A small sound classifier, trained from scratch: soap at rate 0.0049, held-out accuracy 73%.
Rows from block 10 of a small sound classifier, named by matrix and row number. Rows with one number belong to one channel. Each number is 200 + 20 x the weight over its row's rms, rounded and kept within 0 to 999. All counts start at 0.
After each channel's rows are labels from the 100 clips, of 14976, where the channel reaches its largest size: "strongest on" is what is common among them; "loudest band" is the band of the loudest frequency at the time of the peak. Only what is clearly more common there than usual is listed. The data: acted Russian speech (Dusha). In brackets: how many of the 100.
# filt: filter width-5 conv (model.blocks.10.filt.weight, 128x128x5, each kernel summed), inputs 0-127
# gate: gate width-5 conv (model.blocks.10.gate.weight, 128x128x5, each kernel summed), inputs 0-127
# out: residual pointwise conv (model.blocks.10.out.weight, 128x128x1, transposed), outputs 0-127

filt.75,183,171,183,228,226,188,179,198,234,188,193,177,206,238,195,181,233,213,238,165,199,228,188,216,212,190,214,215,169,212,211,176,193,194,226,198,218,199,222,218,204,201,167,218,214,219,189,208,211,179,192,171,191,173,169,238,161,212,184,203,212,222,195,182,202,193,192,169,166,191,238,204,196,200,225,162,183,198,200,195,193,238,206,222,245,191,227,175,196,212,199,164,215,223,209,197,196,177,200,205,161,241,226,170,223,197,179,214,218,186,204,215,182,195,217,203,180,187,200,193,195,192,212,171,184,183,177,212
gate.75,176,200,175,188,194,216,165,166,177,211,201,206,225,217,213,215,177,225,206,187,226,188,170,195,207,198,230,195,198,186,210,175,230,193,249,210,216,230,227,208,198,216,191,222,169,222,195,198,173,207,207,227,213,217,199,203,212,176,211,194,170,207,192,190,149,158,191,167,204,217,174,189,228,221,230,235,206,214,206,215,193,195,179,198,234,220,222,198,189,165,195,201,190,234,216,178,209,195,180,245,221,195,217,192,194,193,207,222,195,163,191,177,213,215,216,216,164,214,211,178,200,181,186,167,183,188,173,183
out.75,202,166,214,200,200,231,194,162,202,217,196,217,208,208,225,207,216,214,210,214,206,224,206,146,208,171,205,218,187,189,200,180,198,212,197,197,210,232,221,237,228,192,237,212,242,212,191,220,164,211,197,234,196,170,187,194,178,191,208,180,218,165,231,230,173,207,173,213,204,186,223,211,176,224,209,194,208,205,190,153,205,207,195,241,199,203,195,198,207,175,210,229,184,195,231,173,164,196,169,203,185,213,179,182,180,213,218,217,214,181,170,204,213,176,186,193,196,197,215,188,213,191,242,242,221,195,189,181
strongest on: emotion: positive (42)
loudest band: 250 to 500 Hz (68)

filt.119,222,230,193,202,221,218,196,212,208,191,149,174,197,209,203,202,209,160,224,176,175,187,214,195,166,248,197,212,197,226,183,204,169,228,172,170,181,243,202,217,192,196,159,216,207,199,199,149,209,210,211,172,223,195,198,226,205,213,186,225,195,184,211,181,156,203,197,188,224,223,213,201,206,206,232,185,194,242,233,220,237,198,219,213,206,201,184,197,202,201,180,187,195,182,204,213,194,199,219,169,219,193,174,230,195,196,215,218,215,223,200,170,200,180,215,207,222,188,217,205,183,230,168,177,218,186,218,190
gate.119,197,207,179,187,188,198,184,164,156,219,177,191,197,196,183,200,216,214,241,203,173,196,178,203,218,156,167,211,196,190,232,197,195,180,213,234,204,196,177,219,248,212,218,188,231,223,211,194,206,182,166,203,176,212,193,200,218,176,211,226,190,203,234,186,191,140,194,206,200,237,149,202,218,212,203,205,211,195,212,210,207,195,214,205,225,226,190,227,228,177,211,203,201,201,210,191,189,203,194,186,212,241,193,204,207,186,189,221,214,208,263,191,177,203,223,185,204,197,178,205,204,179,164,224,223,199,194,190
out.119,191,229,207,212,206,195,188,235,194,210,171,244,202,196,190,190,196,172,196,186,236,205,216,176,212,191,189,189,217,168,213,204,204,218,179,169,172,180,188,171,180,194,215,184,190,199,197,213,219,202,182,228,185,185,200,244,188,235,223,193,184,207,190,228,224,177,188,160,238,199,182,183,200,207,187,188,200,196,191,176,174,202,190,229,224,184,175,172,225,219,197,178,205,139,179,143,215,222,187,229,213,176,190,214,197,172,209,240,195,222,215,203,225,193,216,200,231,231,191,201,205,186,214,202,194,196,193,201
strongest on: emotion: sad (56)
loudest band: 250 to 500 Hz (51)

filt.108,236,202,183,176,185,226,195,205,214,197,195,212,198,199,181,160,148,238,213,188,209,223,224,208,182,211,207,201,221,211,200,204,166,188,215,177,215,167,216,212,178,237,187,182,190,189,190,167,216,188,179,242,183,212,206,196,205,229,198,207,188,183,206,204,193,230,207,210,198,206,187,245,193,202,256,209,158,197,185,221,179,188,218,194,193,203,186,199,219,233,240,212,240,207,168,190,196,192,175,188,214,174,171,180,193,198,203,159,162,202,181,199,211,196,204,224,201,205,167,212,207,241,200,213,180,208,199,205
gate.108,211,193,219,195,193,215,201,232,192,177,199,178,205,208,181,182,225,222,198,209,182,208,208,235,211,233,183,204,219,198,173,228,200,199,178,190,241,231,253,228,185,191,214,242,146,205,200,193,221,187,184,228,187,198,193,233,189,213,176,219,203,186,199,195,196,198,199,164,191,216,180,188,207,171,209,187,193,175,214,229,202,186,185,195,200,191,198,207,214,189,203,184,214,222,219,202,175,202,220,223,217,194,192,208,148,212,170,210,161,158,219,176,191,206,197,247,225,198,166,220,208,197,148,199,205,215,202,189
out.108,190,190,165,205,222,186,204,208,187,187,197,190,163,226,214,221,197,197,193,174,148,209,199,208,209,218,211,219,181,222,216,224,201,175,203,207,226,214,194,185,227,205,179,215,202,201,192,200,248,213,191,219,213,192,231,228,201,228,202,216,171,206,222,190,208,177,206,227,198,192,206,203,217,193,168,198,229,219,178,187,185,193,182,182,151,219,183,172,215,221,225,215,217,223,221,187,196,209,220,218,229,186,214,214,197,226,172,172,185,198,164,183,202,237,228,232,161,209,171,222,169,232,223,191,212,214,218,169
strongest on: emotion: sad (70)
loudest band: 4000 to 8000 Hz (27)

filt.87,223,194,186,215,202,210,212,199,228,171,164,152,196,194,197,246,172,228,199,171,187,183,212,186,206,193,173,157,209,207,209,208,175,184,202,213,219,220,203,193,193,216,182,183,187,202,176,219,203,201,205,182,227,221,181,182,236,208,183,218,188,184,242,220,205,192,234,210,197,214,233,194,158,198,207,200,237,200,211,159,197,192,174,222,207,200,222,206,198,170,188,237,205,227,208,187,209,209,170,213,197,207,215,200,209,211,216,199,241,220,213,220,161,189,203,202,231,184,208,181,241,216,198,235,196,236,181,217
gate.87,212,188,224,204,207,175,193,214,194,185,184,214,201,194,218,213,179,229,207,176,195,179,194,190,198,187,196,200,196,208,182,211,179,228,237,215,203,213,236,201,216,203,160,192,218,209,219,193,210,216,202,199,200,194,195,191,215,215,205,199,200,204,169,233,164,194,202,176,217,207,180,199,128,175,189,208,222,206,204,223,173,194,201,190,221,219,225,250,183,172,190,200,204,181,206,185,211,185,172,203,196,266,200,195,216,260,228,215,226,246,191,198,199,193,222,204,196,186,175,193,229,201,158,193,217,183,202,222
out.87,206,195,159,192,219,175,211,196,214,196,185,164,167,170,191,193,196,211,210,210,181,190,173,195,215,198,202,235,202,189,169,246,217,194,200,221,183,205,215,214,204,215,234,148,221,222,205,221,206,185,184,198,208,209,204,240,187,190,180,176,219,187,165,191,177,205,161,153,195,214,199,186,215,190,204,234,196,216,219,189,195,188,193,182,190,229,206,187,214,176,169,189,202,202,156,201,209,217,229,191,224,171,200,175,223,244,190,191,208,207,200,191,199,238,193,217,246,214,210,186,191,195,201,175,196,226,237,205
strongest on: emotion: angry (44)
loudest band: 250 to 500 Hz (49)

filt.123,203,197,179,186,176,207,198,216,191,219,221,202,201,194,215,166,166,228,200,203,229,194,212,226,188,188,215,157,214,174,190,210,203,236,190,197,200,245,189,211,161,194,178,170,207,196,196,203,232,177,201,232,193,207,185,179,220,166,221,182,197,195,187,216,160,246,177,181,208,187,201,207,230,220,200,214,221,249,224,223,188,226,195,196,165,222,186,171,197,248,175,229,184,193,175,193,193,207,198,185,206,226,182,190,229,175,185,208,183,192,195,175,205,213,182,219,192,194,235,199,211,215,213,191,197,161,187,193
gate.123,190,227,217,214,192,187,199,209,170,234,209,230,215,211,215,208,216,213,195,211,215,235,182,191,195,241,210,174,181,176,215,166,200,196,194,215,231,226,218,231,227,190,176,199,185,207,170,242,197,199,183,194,217,201,202,233,201,210,222,193,163,206,237,191,226,217,205,185,184,198,173,228,206,214,198,201,189,176,199,254,174,175,211,213,231,189,227,195,226,203,203,248,189,192,211,214,204,215,206,229,189,196,198,179,214,170,249,253,202,208,202,195,170,202,207,185,190,187,211,177,222,198,198,186,222,224,188,203
out.123,176,233,195,201,130,202,208,213,224,193,216,197,207,170,177,179,175,204,235,195,188,222,171,186,216,164,179,168,177,218,176,211,188,225,196,198,181,192,184,166,195,203,235,170,201,222,201,181,185,186,182,200,201,179,175,170,194,209,218,201,193,213,216,208,176,205,190,188,229,240,184,208,197,176,204,197,169,221,206,201,203,184,191,216,164,232,208,172,195,201,196,197,177,183,202,155,202,189,176,202,205,147,158,204,220,246,191,216,211,196,204,184,214,194,199,197,184,187,209,222,188,230,188,204,188,197,187,218
strongest on: emotion: sad (56)
loudest band: 500 to 1000 Hz (25)

filt.37,205,227,174,191,220,215,181,195,201,198,190,213,216,192,162,204,157,209,200,169,193,224,188,197,230,200,216,176,193,230,191,198,201,195,207,234,240,226,198,185,156,187,218,204,172,174,184,214,192,261,197,170,234,201,183,177,202,207,236,210,204,182,207,208,184,197,191,202,175,160,203,195,222,225,220,224,174,210,209,215,223,202,194,171,183,169,166,183,220,198,202,195,193,219,237,190,194,211,218,184,231,228,217,187,180,238,199,187,198,187,194,178,168,178,214,181,200,184,199,190,227,221,182,225,192,200,173,219
gate.37,221,207,206,214,209,209,195,250,200,255,222,201,183,183,202,217,193,241,191,199,191,247,168,168,216,198,163,237,215,178,226,206,195,235,167,213,181,222,240,199,194,192,221,200,217,184,189,215,175,201,187,186,211,195,190,202,218,228,206,186,218,203,232,224,209,207,214,206,217,201,183,203,193,232,242,218,209,184,197,218,193,172,188,219,200,183,151,192,167,221,189,202,211,211,228,203,190,196,232,195,197,210,239,171,194,189,218,214,181,221,216,217,169,192,200,210,215,214,226,220,206,227,197,187,226,203,217,191
out.37,218,187,166,185,194,176,178,194,223,207,221,250,184,179,177,202,207,193,189,158,172,227,214,196,183,178,218,198,207,191,180,208,235,140,209,190,167,168,227,208,211,220,212,206,194,213,220,227,209,203,172,161,186,193,197,205,216,226,197,254,204,206,205,197,166,222,196,187,183,204,162,166,208,227,197,206,187,163,211,213,206,198,184,181,177,188,167,204,200,229,227,171,174,197,213,213,204,184,203,198,191,218,203,175,214,177,192,178,224,219,192,179,238,186,209,221,221,215,207,212,213,192,194,213,189,217,192,197
strongest on: emotion: sad (60)
loudest band: 4000 to 8000 Hz (28)

filt.99,233,179,169,203,186,180,174,179,227,162,195,201,214,184,163,212,173,186,200,209,202,211,229,228,143,191,201,220,183,198,174,203,204,201,199,203,205,191,193,205,173,206,184,211,212,205,193,189,212,197,210,209,198,177,201,201,208,223,179,208,217,190,206,196,192,195,221,201,199,176,229,209,172,248,226,232,190,211,238,188,210,178,204,165,190,182,196,173,204,238,219,255,226,204,225,209,193,188,170,199,235,179,216,187,210,215,193,165,199,233,213,213,165,224,234,208,169,198,193,232,234,193,193,189,190,182,210,212
gate.99,216,175,206,190,204,232,184,219,205,187,169,193,204,183,201,231,205,208,195,204,243,181,214,219,216,209,196,190,221,206,203,198,206,189,182,227,172,215,200,222,252,227,225,221,197,195,172,231,201,219,194,218,174,219,173,192,237,193,242,236,221,204,181,231,208,220,219,190,188,210,190,166,168,209,207,164,218,201,176,212,183,204,186,213,187,199,196,183,202,228,219,172,219,197,185,174,201,229,214,197,245,219,185,196,172,204,232,191,195,212,185,223,214,176,207,197,176,149,224,202,238,229,198,203,185,203,213,192
out.99,234,195,190,209,230,198,166,208,226,227,225,221,190,196,226,192,216,197,219,181,233,204,194,215,241,187,246,209,195,218,200,183,191,192,194,211,202,210,230,184,227,218,199,192,174,188,223,201,213,178,174,176,181,149,187,204,209,180,184,201,210,205,208,175,207,183,196,162,173,197,197,183,211,220,208,194,173,172,149,231,215,197,214,208,213,189,176,157,205,209,184,215,222,187,183,186,199,178,206,237,225,221,206,221,143,211,179,220,210,198,215,190,175,222,217,207,211,205,223,219,209,213,218,227,193,224,222,181
strongest on: emotion: angry (44)
loudest band: 500 to 1000 Hz (35)

filt.113,228,189,194,193,189,197,197,212,178,234,192,225,194,187,215,215,160,170,172,247,202,178,167,170,216,201,209,224,208,248,193,187,208,178,208,190,180,179,183,179,184,226,194,211,197,180,216,202,176,197,229,165,217,201,204,212,206,218,210,214,208,201,216,172,243,193,173,208,184,214,210,158,199,189,196,213,222,168,181,187,187,168,196,164,196,175,208,209,176,229,173,227,178,209,202,213,219,188,175,208,197,199,208,195,191,148,204,202,245,205,184,195,180,191,175,209,239,178,192,223,214,179,213,230,200,207,218,204
gate.113,184,179,199,197,219,203,200,198,170,200,194,178,207,210,214,178,186,202,229,180,194,201,223,224,239,175,197,175,211,171,153,213,189,235,176,211,200,205,189,215,163,177,184,192,220,212,199,196,213,186,218,218,161,203,206,204,183,193,208,245,227,201,203,206,203,198,198,198,195,210,193,194,159,224,230,173,189,216,222,220,205,167,198,166,252,171,217,193,214,179,238,183,212,170,201,210,213,213,212,179,207,235,204,182,207,217,212,182,185,195,158,208,219,216,178,185,188,254,182,242,209,182,212,178,200,195,209,190
out.113,188,236,207,235,187,229,188,194,185,184,208,202,194,198,223,248,182,179,191,206,202,187,212,176,212,205,215,191,207,184,166,179,201,208,196,211,185,198,224,207,210,193,225,184,212,214,183,235,207,197,226,224,200,209,162,188,206,259,198,219,167,235,195,200,207,225,202,168,209,227,205,217,206,216,199,232,166,212,142,196,195,189,167,208,187,224,180,183,160,192,201,192,187,184,194,219,204,219,228,185,205,240,220,223,193,195,181,213,153,203,189,175,237,204,230,206,193,175,198,206,213,230,171,200,205,204,197,197
strongest on: emotion: positive (42)
loudest band: 500 to 1000 Hz (28)

filt.13,197,203,163,194,207,199,187,171,187,168,178,199,231,190,201,191,203,194,181,180,192,198,216,216,206,184,237,210,185,217,158,197,189,197,198,215,173,208,194,184,188,203,198,221,205,192,197,183,192,215,189,163,184,182,219,170,189,168,208,214,227,205,212,231,236,198,203,201,172,205,189,188,182,232,171,215,209,188,260,171,210,211,186,236,187,179,249,191,138,232,209,227,162,173,190,184,206,208,166,211,210,188,208,198,199,188,223,182,170,220,181,192,186,174,200,214,161,198,186,194,201,180,216,185,193,192,193,181
gate.13,194,224,180,196,170,226,190,176,208,221,238,200,171,173,207,227,208,205,171,209,154,200,225,177,209,173,158,193,207,184,197,205,182,224,168,211,165,197,219,223,218,224,192,184,244,222,198,185,220,185,194,199,193,179,217,209,196,220,191,212,185,218,166,183,178,206,161,216,209,200,223,204,183,189,210,185,197,206,192,225,186,195,181,233,160,215,192,203,181,214,219,239,229,192,215,202,178,195,168,243,218,218,203,220,187,216,233,229,161,192,188,223,192,225,213,216,211,215,199,188,187,181,187,212,177,214,216,188
out.13,191,184,189,207,209,180,194,186,220,192,159,247,190,181,190,190,184,188,194,188,191,182,217,235,210,191,205,216,206,188,194,175,165,212,217,197,235,216,216,195,167,170,213,238,211,224,188,211,189,235,152,212,201,186,183,185,188,200,193,196,161,203,211,199,193,199,195,188,199,184,197,206,219,214,196,218,209,216,249,182,183,196,174,192,197,202,143,185,199,199,145,202,184,189,178,206,194,181,189,156,209,169,211,208,178,179,201,185,212,190,185,188,209,187,209,182,156,204,194,206,240,210,227,156,195,225,209,226
strongest on: emotion: sad (74)
loudest band: 4000 to 8000 Hz (30)

filt.76,217,211,209,178,172,186,183,191,199,196,198,209,190,204,207,192,189,211,204,191,181,209,200,219,221,216,223,223,183,190,187,207,173,215,214,201,182,173,188,201,201,214,197,217,186,215,200,200,202,195,200,149,202,246,201,194,211,189,144,213,185,218,193,183,208,170,188,243,186,217,232,165,202,221,190,209,204,209,228,181,179,197,219,180,252,250,192,193,185,203,198,185,218,179,218,193,223,185,198,204,205,228,211,215,149,158,224,162,197,193,164,223,225,183,216,226,187,242,221,215,192,168,206,182,217,199,184,198
gate.76,203,204,191,201,212,227,172,190,243,204,177,184,227,201,207,209,186,190,211,216,180,202,191,195,220,213,205,224,200,206,185,210,180,194,201,213,245,204,217,213,222,176,168,208,166,194,162,193,190,181,181,189,224,206,201,216,169,190,189,190,190,176,200,243,203,177,238,200,189,177,168,223,206,163,201,226,197,179,254,211,196,217,227,180,190,198,222,185,148,227,187,180,199,209,191,161,163,203,214,203,192,173,195,228,176,216,209,190,196,241,200,215,191,239,196,184,206,182,212,242,202,215,207,222,174,208,202,214
out.76,219,200,223,219,209,216,193,220,221,184,228,210,189,186,195,193,189,211,206,208,248,227,185,209,207,191,178,201,171,152,186,192,233,211,225,188,186,233,177,218,185,219,187,207,200,239,196,212,179,174,211,183,198,207,192,173,196,210,206,154,180,212,222,177,186,215,187,171,213,209,203,209,227,191,163,218,214,195,206,168,240,205,179,175,196,184,219,202,208,178,188,201,181,192,221,191,196,192,182,163,218,206,184,167,193,227,197,197,191,199,155,158,190,210,183,189,173,222,225,168,169,211,194,195,172,159,221,220
strongest on: emotion: sad (67)
loudest band: 250 to 500 Hz (42)

filt.97,233,236,201,137,174,181,206,183,167,227,267,237,211,191,156,214,200,194,197,200,194,198,230,207,218,217,184,201,211,218,206,218,194,180,198,197,197,222,225,209,208,190,200,201,216,203,210,182,176,177,183,211,178,178,175,187,191,167,199,205,213,207,191,211,179,195,178,183,187,218,194,216,248,212,182,212,204,206,196,175,208,204,220,211,186,194,198,219,188,225,224,186,234,186,190,213,215,193,222,175,202,167,178,204,211,205,210,196,218,240,186,225,156,187,216,219,209,230,178,213,228,223,216,190,185,187,192,171
gate.97,209,175,223,177,180,207,191,203,233,219,189,199,228,223,230,161,218,219,212,226,205,195,190,209,214,161,213,199,189,176,209,207,179,158,192,240,206,156,214,202,218,175,170,214,220,224,172,195,155,169,185,189,185,222,186,208,205,196,239,207,202,219,206,166,199,209,205,192,189,182,205,207,184,181,185,173,247,222,202,204,219,171,192,211,169,182,217,208,141,164,189,196,200,216,211,168,186,195,214,178,205,201,210,195,192,224,200,217,201,204,209,190,200,207,186,176,195,205,190,218,225,165,202,222,184,202,174,177
out.97,210,206,180,208,181,226,202,167,211,201,211,228,189,186,231,197,201,209,221,231,211,200,171,210,206,194,206,171,202,173,187,195,220,194,223,233,212,193,227,210,233,186,181,193,206,198,194,181,185,176,176,188,205,198,188,177,221,197,265,217,175,184,211,172,213,160,201,193,210,200,188,208,199,208,218,166,219,166,191,209,212,207,212,238,206,209,214,209,186,164,221,211,207,201,180,224,212,172,156,195,170,190,160,171,222,212,222,239,188,244,200,202,213,227,184,191,175,174,165,182,220,213,215,218,179,201,198,203
strongest on: emotion: sad (58)
loudest band: 250 to 500 Hz (71)

filt.58,192,188,211,190,209,208,172,205,236,158,240,214,211,218,176,197,190,215,198,183,203,212,172,217,195,201,196,224,206,183,206,217,191,223,206,191,216,226,235,180,229,238,165,198,192,205,170,188,243,231,219,246,191,183,194,205,205,250,208,195,225,198,210,200,188,209,182,190,192,208,193,218,217,184,236,211,214,245,211,219,174,193,155,182,200,179,199,183,192,203,199,212,202,201,234,188,219,182,195,225,210,204,193,197,244,200,202,217,164,185,233,158,206,194,227,228,221,211,197,190,173,183,204,211,208,207,199,163
gate.58,233,169,243,225,178,233,198,171,196,216,206,201,162,195,214,198,158,231,219,195,214,186,206,185,225,180,186,199,207,197,182,195,175,211,166,210,199,211,212,184,224,204,237,212,188,186,191,202,244,206,200,202,199,206,183,243,216,175,188,219,217,199,218,217,156,208,221,166,188,197,183,187,195,213,208,201,181,190,232,242,215,181,233,193,217,192,217,194,220,182,174,226,198,177,220,153,189,170,190,204,215,191,193,221,191,211,180,183,185,171,207,207,202,238,228,199,196,210,189,202,204,228,190,234,175,192,173,199
out.58,202,213,220,198,240,218,222,181,190,195,227,213,169,190,182,210,197,227,230,184,199,176,221,198,192,209,152,169,180,244,195,195,220,200,210,207,209,168,169,193,211,208,218,157,204,208,190,197,205,185,189,194,232,174,187,196,176,184,220,197,192,182,218,180,197,193,213,212,203,202,200,189,187,208,234,201,185,220,218,189,204,216,206,163,206,188,192,185,212,234,219,185,207,217,211,213,208,178,196,215,213,191,218,217,212,204,157,155,183,223,221,165,198,211,213,235,236,216,199,216,150,217,151,218,199,211,164,170
strongest on: emotion: sad (74)
loudest band: 4000 to 8000 Hz (49)

filt.77,197,181,185,176,212,219,184,192,192,185,181,185,194,207,175,224,194,221,179,208,170,163,199,190,235,174,221,222,182,181,181,196,171,234,212,198,198,200,167,181,180,179,231,163,182,184,215,225,199,198,218,190,213,192,218,202,210,222,218,170,197,167,200,205,219,206,196,173,179,196,203,201,207,195,181,214,207,188,218,200,207,184,152,177,176,159,186,206,171,210,193,188,214,195,219,203,165,199,219,235,216,185,233,185,206,203,199,225,221,182,199,192,208,196,222,232,267,210,219,228,169,226,213,187,227,236,213,209
gate.77,222,210,222,181,194,198,234,156,167,199,176,217,206,185,217,197,186,204,180,211,216,177,237,212,207,186,218,214,187,224,214,206,182,198,171,200,204,219,219,209,186,189,203,189,190,184,225,237,147,203,215,197,168,195,195,217,197,210,188,188,198,202,198,260,181,188,194,200,237,240,206,201,152,200,190,247,197,185,210,177,197,202,222,191,182,220,193,231,174,204,221,220,183,219,209,218,195,216,182,218,212,194,188,222,239,212,194,214,208,215,215,168,199,164,204,188,243,193,175,178,205,222,195,186,187,233,219,214
out.77,219,217,175,194,210,221,186,199,198,228,198,206,226,187,203,174,206,238,210,201,147,216,205,197,246,178,210,208,177,215,217,232,173,184,225,235,191,170,209,204,242,195,194,226,209,207,186,209,214,209,203,160,228,180,189,250,221,205,210,196,194,202,181,196,194,229,226,209,224,198,181,221,204,221,230,195,179,203,201,194,161,219,203,191,228,182,186,222,194,210,204,199,188,169,200,229,205,239,211,180,221,201,222,206,201,199,203,212,166,199,177,222,177,231,184,226,173,176,216,216,213,155,197,226,207,214,205,221
strongest on: emotion: positive (72)
loudest band: 250 to 500 Hz (55)