From a checkpoint of a small sound classifier.
Model: 2.59M parameters, widths [128].
Rows from block 11 of a small sound classifier, named by matrix and row number. Rows with one number belong to one channel. Each number is 500 + 25 x the weight over its row's rms, rounded and kept within 0 to 999. All counts start at 0. Numbers have three digits each. After the name is the row's rms in percent of the matrix's.
After each channel's rows are labels from the 100 clips, of 14976, where the channel reaches its largest size: "responds to" is what is common among them; "loudest band" is the band of the loudest frequency at the time of the peak. Only what is clearly more common there than usual is listed. The data: acted Russian speech (Dusha).
# filt: filter width-5 conv, dilation 2 (model.blocks.11.filt.weight, 128x128x5, each kernel summed), inputs 52-77
# gate: gate width-5 conv, dilation 2 (model.blocks.11.gate.weight, 128x128x5, each kernel summed), inputs 52-77
# out: residual pointwise conv (model.blocks.11.out.weight, 128x128x1, transposed), outputs 52-77

filt.15 101:470478480535492506497503539514494479454457468485514525465502521500483493486510
gate.15 102:478472509513524510511472498534524486473444465496530473531488538550468466528525
out.15 104:487499482525484501507457537494481507476542520510499487451476477482516478476509
responds to: emotion: positive
loudest band: 500 to 1000 Hz

filt.18 100:540499513503539550494510511491522531483501489485484538513509488488518479498525
gate.18 097:481537507515491509497525541487519481512475438506549474489492442524524463520513
out.18 102:512464517487500498508514459523463490501498503504525520529482467480471503482474
responds to: emotion: angry
loudest band: 250 to 500 Hz

filt.88 100:508474451521464492492564476517473528537485498521500483480477477471536474503512
gate.88 095:470450491514476502519490544500500538494515459535474541520484510506495511504488
out.88 082:516531498513519563501511551480463547507465502495510523526512517480484533505491
responds to: emotion: positive
loudest band: 250 to 500 Hz

filt.17 103:479540480485519509505494482472490505457500520508539488535492510517518499505486
gate.17 095:506469502501501482506495529479504462558469528482512517513493523472497527493516
out.17 102:525498541462513546478466481484487494560490477467462515522516505512466486471459
responds to: emotion: positive
loudest band: 250 to 500 Hz

filt.104 106:530524516502485509486487473480482513497490526485560520487521527486458516512540
gate.104 097:456560492481535484537460484526463515509485492542533528492554460494524510503524
out.104 106:493496456515508461541497535464516479507511494531502527523500530541519478515489
responds to: emotion: sad
loudest band: 250 to 500 Hz

filt.62 101:474525494465492475491478477516472491529477511480486484495441508521478495425499
gate.62 095:476529496509549451514506516480483469502492504499491513494517543479528501542508
out.62 098:497524512471534490453475546476441523488501527474480513540528453496539481520493
responds to: emotion: sad
loudest band: 4000 to 8000 Hz

filt.89 095:517529485529537505506520485474465484525517512487474483448522518489508508499522
gate.89 095:457489501528499525479485502489497528540511531511505512589479511518523524543537
out.89 091:499529503513523504535497490525478530489488561492493532519497458532508493536514
responds to: emotion: positive
loudest band: 250 to 500 Hz; 500 to 1000 Hz

filt.57 089:499475506451510511496490522534468487501502512557486510513543481498521458502477
gate.57 103:491529520510507506501497547523522486488564475474477471502548505529499475505513
out.57 096:492495483532479448537484492512470511480472497488511554486414454455487520513523
responds to: emotion: positive
loudest band: 250 to 500 Hz

filt.40 093:525503460518493466464465468544497471462535508505525486543501555485518483529480
gate.40 092:449514507508498511509505530488520469494493523491483545507516474498532493515554
out.40 098:551510524529449488462507532461499526477521494478537499516502505483510475468506
responds to: emotion: sad
loudest band: 250 to 500 Hz; 500 to 1000 Hz

filt.95 092:497453510528478494471520506474476517473527496490489508510505480473472500487504
gate.95 110:536501479492480478483494491494549489480470506487526439514501478464501426523493
out.95 100:530490493518495526510490477450518541497522446442516496486500509505515500516480
responds to: emotion: sad
loudest band: 250 to 500 Hz

filt.66 106:507460505522484489439451519461516514487537501465497530509498501468482495451512
gate.66 101:523486475478484498506548484530507488484511540496518473500549465542502479540482
out.66 098:520468507546553465537473523512519502515490497485486500505485465459529541423495
responds to: emotion: sad
loudest band: 250 to 500 Hz

filt.34 101:481471485496522520518505497513517497491472486513513500521529509490476528493472
gate.34 106:505548472516502497467473511516528521533489506474524544477503471454505523502536
out.34 095:507503475542542504513479518516495524548515430476502511492434512523482527536486
responds to: emotion: neutral
loudest band: 4000 to 8000 Hz

filt.107 097:482484546503446503496467492476493468524532538497475504476486498468524521464452
gate.107 098:471524491473508518489441435432507502509499546522499519477481543554487485502486
out.107 109:469471496514517506504510506495484485486485523477536513525493523492485516482551
responds to: emotion: angry
loudest band: 250 to 500 Hz

filt.22 104:496457533504514498485516530497520478526515506492522522537513542474532514518500
gate.22 106:526484503511475474508524513525489503541484550452507508494516466489475475534489
out.22 103:504483481468515498457455465478510506475507480493474489468493499483537486467485
responds to: emotion: sad
loudest band: 250 to 500 Hz

filt.46 097:513455525499502500458483520429500505499496492505494478423498464476452509490527
gate.46 105:496466485506531475453533481486481481490517525489482498515520520522504527501493
out.46 089:466496481547478500491467489506505518524492500478528510507548542487486499500486
responds to: emotion: angry
loudest band: 500 to 1000 Hz

filt.83 091:542468488554518538476512558516520499522498488463488498515548473479507442474504
gate.83 095:484527525511563420512499502516456520489479479470473511495513481509441487539490
out.83 111:514512511511490516515532485448471502499515506471513502504468520531454444540472
responds to: emotion: sad
loudest band: 250 to 500 Hz

filt.116 102:497552533529534452469531516497477487479497512499524540483491520507476489477512
gate.116 095:471480529525516439529503527492536509479495510496491538511475503484517507516496
out.116 102:497536485486516508495491515535510492480500511516521483465444476530505465449472
responds to: emotion: sad
loudest band: 250 to 500 Hz

filt.76 100:449557491492487505498495452459498503525500515512482487506485472503475501486492
gate.76 095:496439519503497470474479524554520502490503468503493530494486494530498452475486
out.76 090:466502498495492538472546540508519476497496512551470522505530507470540506501508
responds to: emotion: positive
loudest band: 250 to 500 Hz; 500 to 1000 Hz

filt.96 097:531556487546535528482479528505471459495502522480502524465554507488519493535468
gate.96 095:476493533492507476480583508509525528485464519482499482536533488505455504513538
out.96 104:495513523473486533504508468565456454541475515442521505463501554555506520494510
responds to: emotion: angry
loudest band: 4000 to 8000 Hz

filt.99 096:496471471494543519449510481501489463476470495477485481494477529516463514545494
gate.99 098:522471519536483512508482474508546483502482494485460516554509438518537505517520
out.99 103:503474540514511497517486511495510484498504499506486483484506512493494490518520
responds to: emotion: angry
loudest band: 250 to 500 Hz; 500 to 1000 Hz

filt.64 086:510481469462485530520515504478540497464496526492508480504514455494517444516535
gate.64 084:469485503518454475492493515521476499502468506510486473509463493506498482493508
out.64 090:493522481522489480531491523481481472513522425512513480507512528530526507478481
responds to: emotion: positive
loudest band: 250 to 500 Hz